Weights of a small self-supervised image encoder.
Training: cautious_adamw at rate 0.0025, 6600 steps, batches of 512.
Rows from block 4 of a small self-supervised image encoder, named by matrix and row number. Rows with one number belong to one channel. Each number is 500 + 50 x the weight over its row's rms, rounded and kept within 0 to 999. All counts start at 0. Numbers have three digits each. After the name is the row's rms in percent of the matrix's.
After each channel's rows are labels from the 100 images, of 14848, where the channel reaches its highest value: "responds to" is what is common among them. Only what is clearly more common there than usual is listed. The data: stained colorectal tissue patches (NCT-CRC-HE-100K).
# convs0: expand 3x3 conv (model.blocks.4.convs.0.weight, 240x80x3x3, each kernel summed), inputs 0-79
# convs1: project pointwise conv (model.blocks.4.convs.1.weight, 80x240x1x1, transposed), outputs 0-79

convs0.29 112:545406460545562513498481419498561539467449471508509459459566507562517552478480517469554446463472454440461450507495300504499577502527494475485514511438431445462537499477496429457490514587516483448483589417502551395443485445579551475505441470
convs1.29 154:530494509562539494489519498358559532454497533457521523528590483578569555434484491380478506553559493541485483552485462492522500486495515534561416463501488494566489478544522498462492665536493457413380511426508519421542487525546570479583463528
responds to: tissue: mucus

convs0.88 115:474447541504536529502523432486466464480478515465478632532561478506549507621479499463534505524463437345503488462491487499490537577510537473435506407472422380485479494487413482464438494514517460465443435473559567426630542555511472474538496501
convs1.88 096:525521552481452581463492536437459425503508512479515678560568493485552452462563574408521503577502554440459500532534503479536473517457554544530410500532593467458483518597565539512418533572532489445442502497422544488551536548454496491562453476
responds to: tissue: adipose tissue

convs0.192 122:458607546497489413404511490493477606485520524498568486557475482491509529498423515457392556452378595465491486449473483500463474501543502395499328587434555515479462497496498509478551521513518541539506547497523448581514455523516519507540533557
convs1.192 098:580390476626483464606564487512489470436494550525475516479504572573505500480556536497551454416558481495447451520500487520529503474391425521494503539551479501468563470443584560519520510589521486512490539614534545529506617469460601493500456478
responds to: tissue: tumour epithelium

convs0.174 104:617521533495529624518513470460469492488418465517440538499541508478555477518489510459601483600498562464506509456541534420515559487474583430552539477489457498424469532489481564374492513547602546481465477457484585446523505525534494356546500512
convs1.174 090:553507567539547565452549482431503427478458531495429560497517543460545512497626490497599458605534602502515519561482519388535497551500528565530533570514467541501529529520566576441408495542556509420417553538441550476555517511436494531532466463
responds to: tissue: adipose tissue

convs0.72 112:477502512505470476476514352463559496491466540461533498493615520601568578500430483450485497438445427372497450471505426572486523567521524474470473460420519402534496478482464476512482562547551497437473514392542511431516532532579559536550516533
convs1.72 114:528527510469521490451473503420500499522480569400493529567598538494568505358447452488463529575503525462558475552504456510545425538432519512533429430501509495510489430553530457495448545546443500403353531436507521460548503525506551517610461548
responds to: tissue: smooth muscle

convs0.209 106:507537618507535439448595433486550537462499581544569463577480460522563577474437514443462563500431576427418518453510460563462479494552491487554407547471500450486517567551417565526486547606507541521456524493480489539502473423503479546552482580
convs1.209 092:477478482527506534475573469522518556464495478490544501536540465510566476445557511492482559466507420471358461482453370536454495522535463417559453580450377565451549452566446488582501484562430440480494484519549482523495443588482442542566458428
responds to: tissue: tumour epithelium

convs0.64 109:603631462466546581565493486476511524497433457477466510448514487469518515487488513481580457501523646501521494477483549473496560430516534436474540478472439507462477449501511536345495482465555536527474537442534538521541553556529482333503544547
convs1.64 098:522593476553551553458522416421558473441454486515433530547571487455589521438503545474531527550542514508445553504563472419405481485535593464528499522466493418507483472508428528354488463434543463445444522459507548528502460577511448446569460433
responds to: tissue: adipose tissue

convs0.9 115:486522593540566518498468455428564532476489550481464499542592464472589538484460514401502493476427475490478431456451513551508453502537620529427546453507505446556600457518498435464505492516600502433488509376491515570524467516619498538579541501
convs1.9 107:541542487503511431504530462405582486531465446481486519616550503463597455416488475438456538563560509458495454560548492498516397508521550539557468446447542461503482370540467460468460509414529496448402530479471565520523472482530530546606415456
responds to: tissue: adipose tissue

convs0.39 125:512532511500568456568538379462580492519453512502570424513545483580563607455485437434508495470528464388459544484441419561448527471558479494433464486384491480469519470473451480528518521547473433507393490476569489527493584474467468455548427541
convs1.39 099:474443481465523509472555519421488577478595493395546564626571446503577516478552480523510536527466457509446470534483501511543422494520509469517390460478542524535512457545479548440515506518514376392485472402603479553505456548512475513600521472
responds to: tissue: tumour epithelium

convs0.178 087:435477426468396482508460486503535523565554535444486466458553526535487458547468542518445486423453480505572390529547502533541452579516508566542494500515402457560492535439477431514535537408522566418568462445562474469468461494551628596487530444
convs1.178 104:556498494613461413490474397430546408551471447499596465509554544640512539508550451477485475488533462494535481488484599531540474511463501550475484496456594569541460472518605462516481570549555506431457530470512461456500568604454518490543462487
responds to: tissue: adipose tissue

convs0.177 143:568505485474491543532478495484555576489455480497492293470481463486498508404504478483515482509510497711496516484495465487480507427519518496545534525492488558517588514512558472552511517471486476511502497458521505525330460404534512499494466493
convs1.177 088:499560553508457495500475478455447443510504547456541390518493563486511461485611590434528460523488543693495563546562561483531500529435496483514473482468559462467478519519481584509413507504525501471473492504450511522342542584466462501507513562
responds to: tissue: adipose tissue

convs0.15 115:447448538533534465475515497512472488461516526459515683520518441485501505609485513489494527503470471344481483487554497504496505598513496490441476400509440324504477516511450476451470477507503449497489498501532519430648516556486469491510507513
convs1.15 097:499537511511447485511456463520463487478462522470524751503495533490484481504567501450496502515501498423499576489566533502525501514465480471491479503526575525476531518489585550582464486512511480470503535488463483515736510505465465515502517551
responds to: tissue: smooth muscle; tissue: adipose tissue

convs0.31 062:495538513491467414477442463452588468537579542509508446416510500570506542525464607513490467388550510508500441561484499529515471514573498502556509515558463510550588506470446522508494549411540544475550450426636480455501422536491640562487547509
convs1.31 098:538584508538565507499436491475428504458515460497586490413562573609490572474603394446516440462559523515535521493473559567568471536507442562459507454400427550515468481519484476500508541551553491460506541502471513436488665519455486521512477510
responds to: tissue: adipose tissue

convs0.85 088:491544562549430425453519398477595533503425487471508444484572561493519561406458459486507507488408525466490463502561442531526456543509563489514516461484587452546525498516524480451499514586586562423506587369483539466457458517591573565517511511
convs1.85 105:585565480516456515567514447420549489500467600387470521607532542500539541426489485460439492532531492494469469567464488537525413507504513553586475456438456462533476467498488422451383522465532537393458537427483542493509478551608537585534499496
responds to: tissue: tumour epithelium

convs0.221 154:494439516507452418489523524500496481498530486611702492525463460526530532493510561446496492456513535478333493513510508541477533386531458467444489526492465489411525520538574470503515497547485445521423494511570495558540453503481464474526377533
convs1.221 084:547448430631527498466429358456498433467459495509466464463492569492548572511461458468544475502524403500484554422632496505441573510437512462534589465460545482509585533516485460506413524478610515507532474513516515476487529572462521425495503504
responds to: tissue: adipose tissue

convs0.10 104:605482448481443533534524459514520579514435474502509306445491494495497502311489453484525463464515487619520520485511482488500535391467498480571560530460507559518520474514563469520497505539509504503505512447527525506371493475513572483491462492
convs1.10 088:476570635468545488451485556467459481479540545465528461552488565472490499482501531388529514514482569583432555518449529467487506552450492479484435466572587471435525479518593530531498457536532450508442511458411443563388509592484489458482485630
responds to: tissue: adipose tissue

convs0.19 152:447566547516531384440511461492526520421515563583612453510499544519551597438447496439475545400460560462399498455560411541438485439535480400457436520535493465467521513536485498534460543577490489533421531475537524546530493502504535510547428554
convs1.19 088:547426460548496475495537422425515481519449538471578466499605506607608515430453483460503503466527409487494461519517392594473522474503461437547420526470458560434525472523496486545458603502497454459425480465572547445480464549526573493580445480
responds to: tissue: tumour epithelium

convs0.171 096:509541404453543582528439549507459433529569531531410512433526612464492414463556542552585438454567533497600451502527540458568510467438503431511561499565444526481459485502461579494429489512520591475493516488521543484533553531523574452463571428
convs1.171 082:516467499502555515535489481474572481556482483491560494433507599547487535483524492504556399506474472495432511499387502577514529534603468558513531500437514557528455464538535452507505519465481533387513468444451497401484402603552397524485534641
responds to: tissue: adipose tissue

convs0.213 094:533482623471534548521505474500511550483421496517432492589524439446543456459505427472567537624426589523524498440576517393523474458470604414491534460509441498500529524545464523510423480552571487491433451467463565534499402443536484477540514481
convs1.213 108:418489612458482509510556453534541527506494477529475504553536470467516468475543514483475585518468474494479513471612374412412451456590568432518463557550462425469496511560482492480493476458479443472442393570466468524471412488472565487520431391
responds to: tissue: adipose tissue

convs0.77 060:458506617518551451389553440501553579435552564472527446457555566539511585469407521473485560426461578438496433444572516480443454520519498406514429496527489477521535514521497531549489564584553523491482487422571461449529547548532575523500496550
convs1.77 107:511569547571536504574511487515457420538479472528508463489528450529528597466522500491475493470599391480406549401444502597453501405510415541517470449488511545522492474540460514668440509588491521506499549512496501470489553567463533535519496412
responds to: tissue: tumour epithelium

convs0.48 054:502490559560510504494501454463620460581534500552443476546554505517537435545531493452484490514504355497547417475486527423513429509448534638498489471520446468514472547502475579496461521455577530423505394445525468485462486473563628501536513435
convs1.48 101:470507376536535460485389551500560461563536473499579493509505475536474509473652481524412492428509462478528477522436520543516425506489441517478518486412462559521485475512514417555450501547454527417531605429466422490501451446456468615506513477
responds to: tissue: tumour epithelium

convs0.4 059:521474465526662622525417517442510589528526484566495479486584487574570463561503514480589453538530424502528431524333538515465548451508535535502519488491559474470511488506514512437578536491481564457492488475466517523495473486575511428549554489
convs1.4 093:520636473513528487593487539454450479525436474542526500497549573508518453504563520429566422507503588530530439496457463529504472529597456520469448540435351557424445463441525517489548527529458478517460588562459564545501605525550491491528518551
responds to: tissue: adipose tissue