A small self-supervised image encoder, trained from scratch: arch efficientnet_v2, widths [40, 80, 160, 320].
Rows from block 7 of a small self-supervised image encoder, named by matrix and row number. Rows with one number belong to one channel. Each number is 128 + 24 x the weight over its row's rms, rounded and kept within 0 to 255. All counts start at 0.
Before each channel's rows are labels from the 100 images, of 14848, where the channel reaches its highest value: "place" is the part of the image that holds the peak. Only what is clearly more common there than usual is listed. The data: stained colorectal tissue patches (NCT-CRC-HE-100K).
# convs0: expand pointwise conv (model.blocks.7.convs.0.weight, 240x80x1x1), inputs 0-79
# convs1: depthwise 3x3 conv, stride 2 (model.blocks.7.convs.1.weight, 240x1x3x3), a 3x3 kernel
# convs2: project pointwise conv (model.blocks.7.convs.2.weight, 160x240x1x1, transposed), outputs 0-53

place: bottom centre
convs0.108 [146 144 131 121 132 111 157 113 145 173 102 119 144 141 122 121 100 137 102  89  99 102  36  99 122 135 111 134 133  98 119 159 128 138 160 154 139 106 110 128 140 139 103 100 105 106 110 138 147  96 143 133 115 115 106 141 118 133 123 154  95 125 123 102 144 139 146 133 137 128 125 125 116 123 146 151 153  32 112 161]
convs1.108 [110  90 111 100  81 121 124 129 134]
convs2.108 [138 110 157 135 157 116 128 120 145 104 138 137 126 104 140 135 117 174 137 142 146 121 157  61  71 129  76 126 120 127 143 131 105 117 136 114  72 131 147 103 129 137 116 130 151 108 136 123 100  76 127  76 138 145]

place: centre
convs0.78 [138 166 117 170 164 108 123  89 134 160 139 107 115 127 127 148  73 124 131 130 143 133 113 131 113 105 119 118 104 146  99 121  95 134 135  97  86 118 132 113  78 107 126 128 108 122  82 123 121 124 123 146 137  95  82 135 125  73 154 108 142 154 100 126 177 163 162 123  99 101 131 138 110 149 136 175 108 119 152 158]
convs1.78 [110 102 113 103  92  98 120 102 109]
convs2.78 [152 143  95 140 117 125 143 141 144 108  96 113 136 148 105 131 124 111  97 123 132 125 156 108 128 119 127 140 122 123  88 127 140 131 139 124  93 136 152 137 102  83 174 115  88  99 122 125 121 119 116  98 176 139]

place: bottom right
convs0.201 [ 80 147 145 131 145 113 135 120 156 126 138 138  95 137 147 184 149 118 112 114 130 106 132 174 152 139 137  93 119 126 101 151 141 115  95 134 155 100 176 137 145  82 115 166 121 178 125 131 112 192 110 136 149 143 153 100 106 144 140 114 131 111 138 187 166 128  98 149 110 122 166 131 130  96 115 122 134 139 139 134]
convs1.201 [134 148 142 152 164 160 140 157 155]
convs2.201 [122 122 133 176 149 128 111 113 140 119 132 137 146 165 120 138  87 146 111 130 154 138 119  96 119 103 114 127 107  91 151 101  76  90 132 103 101 130 153 107 170 129 125 141 174 135 162 130 109 111 131 119 117 164]

place: bottom left
convs0.209 [110 113 101  99 128 125 119  95 147 152 135  95 156 113 127 158 105 122 134 137 121  93 132 118 128 141 115 173 145 124 119 111 141  97 149 100 123 107 107 112 158 101 150 120 150 151  90 183 147  95 164 122 101 141 140 179 104  80 121 142  84 134 145 114 155 109 138 161 123 157 115 143 122  93 117  87 149 132  87  85]
convs1.209 [148 136  91 106 152 140  92 119 156]
convs2.209 [104 147 132 125 118 104 141 107 141 188 118 150 130 141 124 128 136 126 131 140 129  99 111 156 148 172 179 153 129 104 133 122 110 118 109 155 140 136  96 119 133 153 150 126 120 128 126 125 146 133 138 137  70 121]

place: bottom right
convs0.17 [117 111 109 150 110  96 156 130 145  83 144  87 148 120 135 187 173 117 132 123 122 128 159 149 127 147 131  92 129 134 109 149 156 102  99 106 140 116 171 119 133 104 125 134 150 170 116 137 113 148 124 151 122 147 180 155 158 125 153 105 146 149 167 165 134  64  99 141 102 115 141 129 128 122 116 128 116 151  80 142]
convs1.17 [140 149 144 145 168 160 138 158 150]
convs2.17 [117 123 148 130 142 166 151 157 127 112 129 140 125 123  81 126 142 163 118 143 150  96  95  90 107  98 124 131 133 140 134 151  76 109 121 192  70 127  99 109 132 145 135 133 195 118 132 139 114 105 145 106 151 169]

place: bottom left; bottom right
convs0.62 [104 143 110  44 146 144 135  88 110 156 128  80 134 102 107 165 113 112 132 135 174 111 130 116 121 101  87 157 131 108 137 142 116  96 125 132 119 123 138 134 119 128 139  96 130 151 136 164 115 122 133 128 111 104  89 123 113  96 143 158  83  98 100 148 155 163  82 140  75 127 117 114 105 140 100 122 132 136 116 120]
convs1.62 [139 131 121 120 159 155 135 171 165]
convs2.62 [124 125 120 120 178 110 102 115 126 146 120 124 100 156 141 113 132 110 158 107 134 133 126 149 114 169 124 110 139 124 151 137  80 158 153  82 138 127 117 124 129 123 134 103 141 168 137  96 155 169  89 143 163 107]

place: top left
convs0.93 [130 124 146 127 155 137 116 135 116 121 168 103 135 162 132 132 111 117 161 127  98 132 138 148 133  98  92 102  55 165 121  80 140 102 126 108  49 171 120 129  90 143 118 128 119 145 132  99 126 131 160 105 144 108 148 175 120 130 141 112 161  96 149 137 141 100 139 162 101 113 108 125 131  84 122 145 127 130 133 141]
convs1.93 [133 129 126 129 164 161 126 165 165]
convs2.93 [163 161 162 104 105 124 113 116 161 109  96 101  78  81 108 128 143  97  96 136 120 136 115 139 122  98  91 117 115 115 121 141 114 113 164 125 132 108 159 120  85 142 107 109 128 124  78 113  90 129 102 115 145 129]

place: bottom right
convs0.34 [108 105  98 117 132 137 106  67 135 134 119 126 166  94 139 153 129 126 136 148 105 121 144 124 133 129 118 177 149 132 167  83 141 126 162 111 132 102 137 124 159 102 143 124 182 149 117 166 135 109 146 125 129 144 145 175 122  40 122 135 119 106 124 128 135 106 111 115 136 153 105  99 104  96 134 102 137 148  92 118]
convs1.34 [101 108 126 145 135  92 141 156 166]
convs2.34 [118 101 109 133 116 114 135 109 135 152 134 130 132 145 144 158 134 143 141 112 126 106  87 123  99 153 115 152 107 140 152  69 170  96 119 118 126 137 112 112 111 126 174 111 121 102 151 134 135 127 128 123  85 128]

place: bottom right
convs0.87 [118 109 147 126 133 119 114 102 162 144 150 125 158 155 136 138  91 117 120 140  74 104 130  58 158 126 122 139 150 120 159  86 146 116 163 102 122 162 121 142 140 101 145 122 144 165 102 164 132 116 146 145 155 141 137 155 111  91 107 131 106 101 151 145 130  88 127 148 114 150 117 139 147  91 103 115 166 132 109  68]
convs1.87 [138 149 139 106  78 134 138 155 153]
convs2.87 [122 106  94 114 104  94 138  89 133 139 125 128 131 164 123 183 133 135 132 151 165 104 129 130 108 138 121 162 153 150 148 112 136 145 112 127 102 139 121 148 121 118 141 110 119  94 123 123 153 145 120  98 126 156]

place: bottom left
convs0.145 [118 153 186 106 165 106 164 109 127 130 118  97 146 105 167 155  73 103 133 138 111 118 141 119 167  93 101 167 124 137 101 100 141 135 116 103 113 143 123 140 121  76 124 151 151 165  93 150 137 154 116 136 155 157 110 136 120  81 108  96 126  99 135 152 149 136 107 128 128 104 163 119 116 157 112 145 162 138 153 140]
convs1.145 [142 157 154 123 110 128 151 179 131]
convs2.145 [ 99 121 115 125 103 101 139  89 103 129 124 137 158 160 112 118 122 133 173 113 123 118 104 134 139 155 132 153 138 102 131  79 138 110 127 118 160 103  93 120 124 118 116 140 108 129 118 114 168 124 149 117  62 142]

place: bottom centre
convs0.203 [132 121 127 116 154 142 145 120 160 131 143 116 170 149 123 135 102 109 124 135 131 104 138  73 171 156 126 157 151  97 130 112 144 112 142  79 127 152 133 121 141 100 118  89 134 154  88 185 184 123 126 165 131 142 129 127 127  83 107 107 102 123 123 143 131 100 113 169 120 129 140 160 142 111 103 110 178 134 118  78]
convs1.203 [144  99 135  92 162 148 153 118 106]
convs2.203 [111 112 151 129  88  87 130 107 159 160 122 125 128 137 152 145 117 137 104 127 162 131 108 141 100 138 134 166 136 142 161 140 149 116 106 126 130 126 114  85 135 140 131 106 126  97 127 147 157 131 137 150 109 115]

place: centre
convs0.53 [126 147 107 156 121 102 151 131 136 122 109 112 121 145 119 181 114 132 120  92 138  87 122 185 123 134 120  92 161  97 109 166 156 110 108 131 139 124 130 120 120 147  92 149 127 109 111 178 141 117 151 118  65 143 133 139 108 144  86 125 114 125 152 155 154  70 120 163 105 144 158 136 129 139 135 142 111 104  80 103]
convs1.53 [116 108 114 107  83 101 114 100 109]
convs2.53 [100 137 153 139 143  95 153 131 133 120  74 128 149 116 140 110  61 125 119 150 159 121 162 115 105 138  80 116 118  84  89 126 136 151 151 123 134  58 139 114 116 104 141 151 113 155 131 149 133 122 115  94 123 133]

place: top left
convs0.98 [113 114 133  96 136 125 163  76 159 140 142  98 145  78 111 137 107  91 126 141 126 107 139  98 132 147 106 145 160 121 153 107 146 115 145 100 146 136 145 110 138  89 151 104 156 168 115 162 119 142 154 147  84 129 155 128 136  74 123 130  83 129 133 152 166 112 129 147  87 124 134  99 154 132 117 116 120 137 108  67]
convs1.98 [145  97 143  99 156 142 137 151  92]
convs2.98 [127 110 130 115 117  77 132 112 136 172 120 129 127 157 153 143 113 126 122 125 155 158 116 144  84 145 110 175 117 159 149 110 141 118 111 143 129 108 111  83 118 129 101 106 138 100 128 138 171 138 128 153 104 125]

place: centre
convs0.191 [108 150 111  94 140 126 193 131 184 162 135 142 136 142 160 132 133 125 102 106 122 120 110  92 143 138 166 146 132  98  93 134 157 129 136 104 125 154 164 128 167 118  98 141  90 150 131 117 128 193 102 141 106 116 132 129 136 169 134 114  97 124 131 172 163 106 114 146 139 107 140 139 153  95 152 109 145 107 126  95]
convs1.191 [115 109 124  97  89 101 115  99 109]
convs2.191 [125 133 101 168 141 130 125 163 128 107 134 135 158 115  92 152 138 130 147  91  94 156 161 103 111 117 140 104 137 138 102 141 151 143 143 132 103 136 172 174 120 103 150 140 102 110 136 129 123 116 126 108 159 142]

place: centre
convs0.190 [102 108  91  81  76 134 117  94 105 125 132 118 102 104 144 135 153 115 129  97 127  73 122 143 129  78 137 110 124 140 116 173 130 106 123 107 136  97 124 103 117 144 128 125 143 100 120 125 107 175 123  91 100 162 153  98 159 131 130 186 103 150 146 142 165 121 106 110 103 103 152 128 135 146 146 137  83 118 119 108]
convs1.190 [128 114 115 113  95  97 114  88 100]
convs2.190 [119 166 113 153 118 143 129 171 109 121 115 121 139 109 128 113  97 126  91 126 128 139 149 109 153 148 136 101  89  50 115 100 124 145 168 140 143  98 138 145  92 130 143 156 118 155 153 110  77 103 115 124 124 116]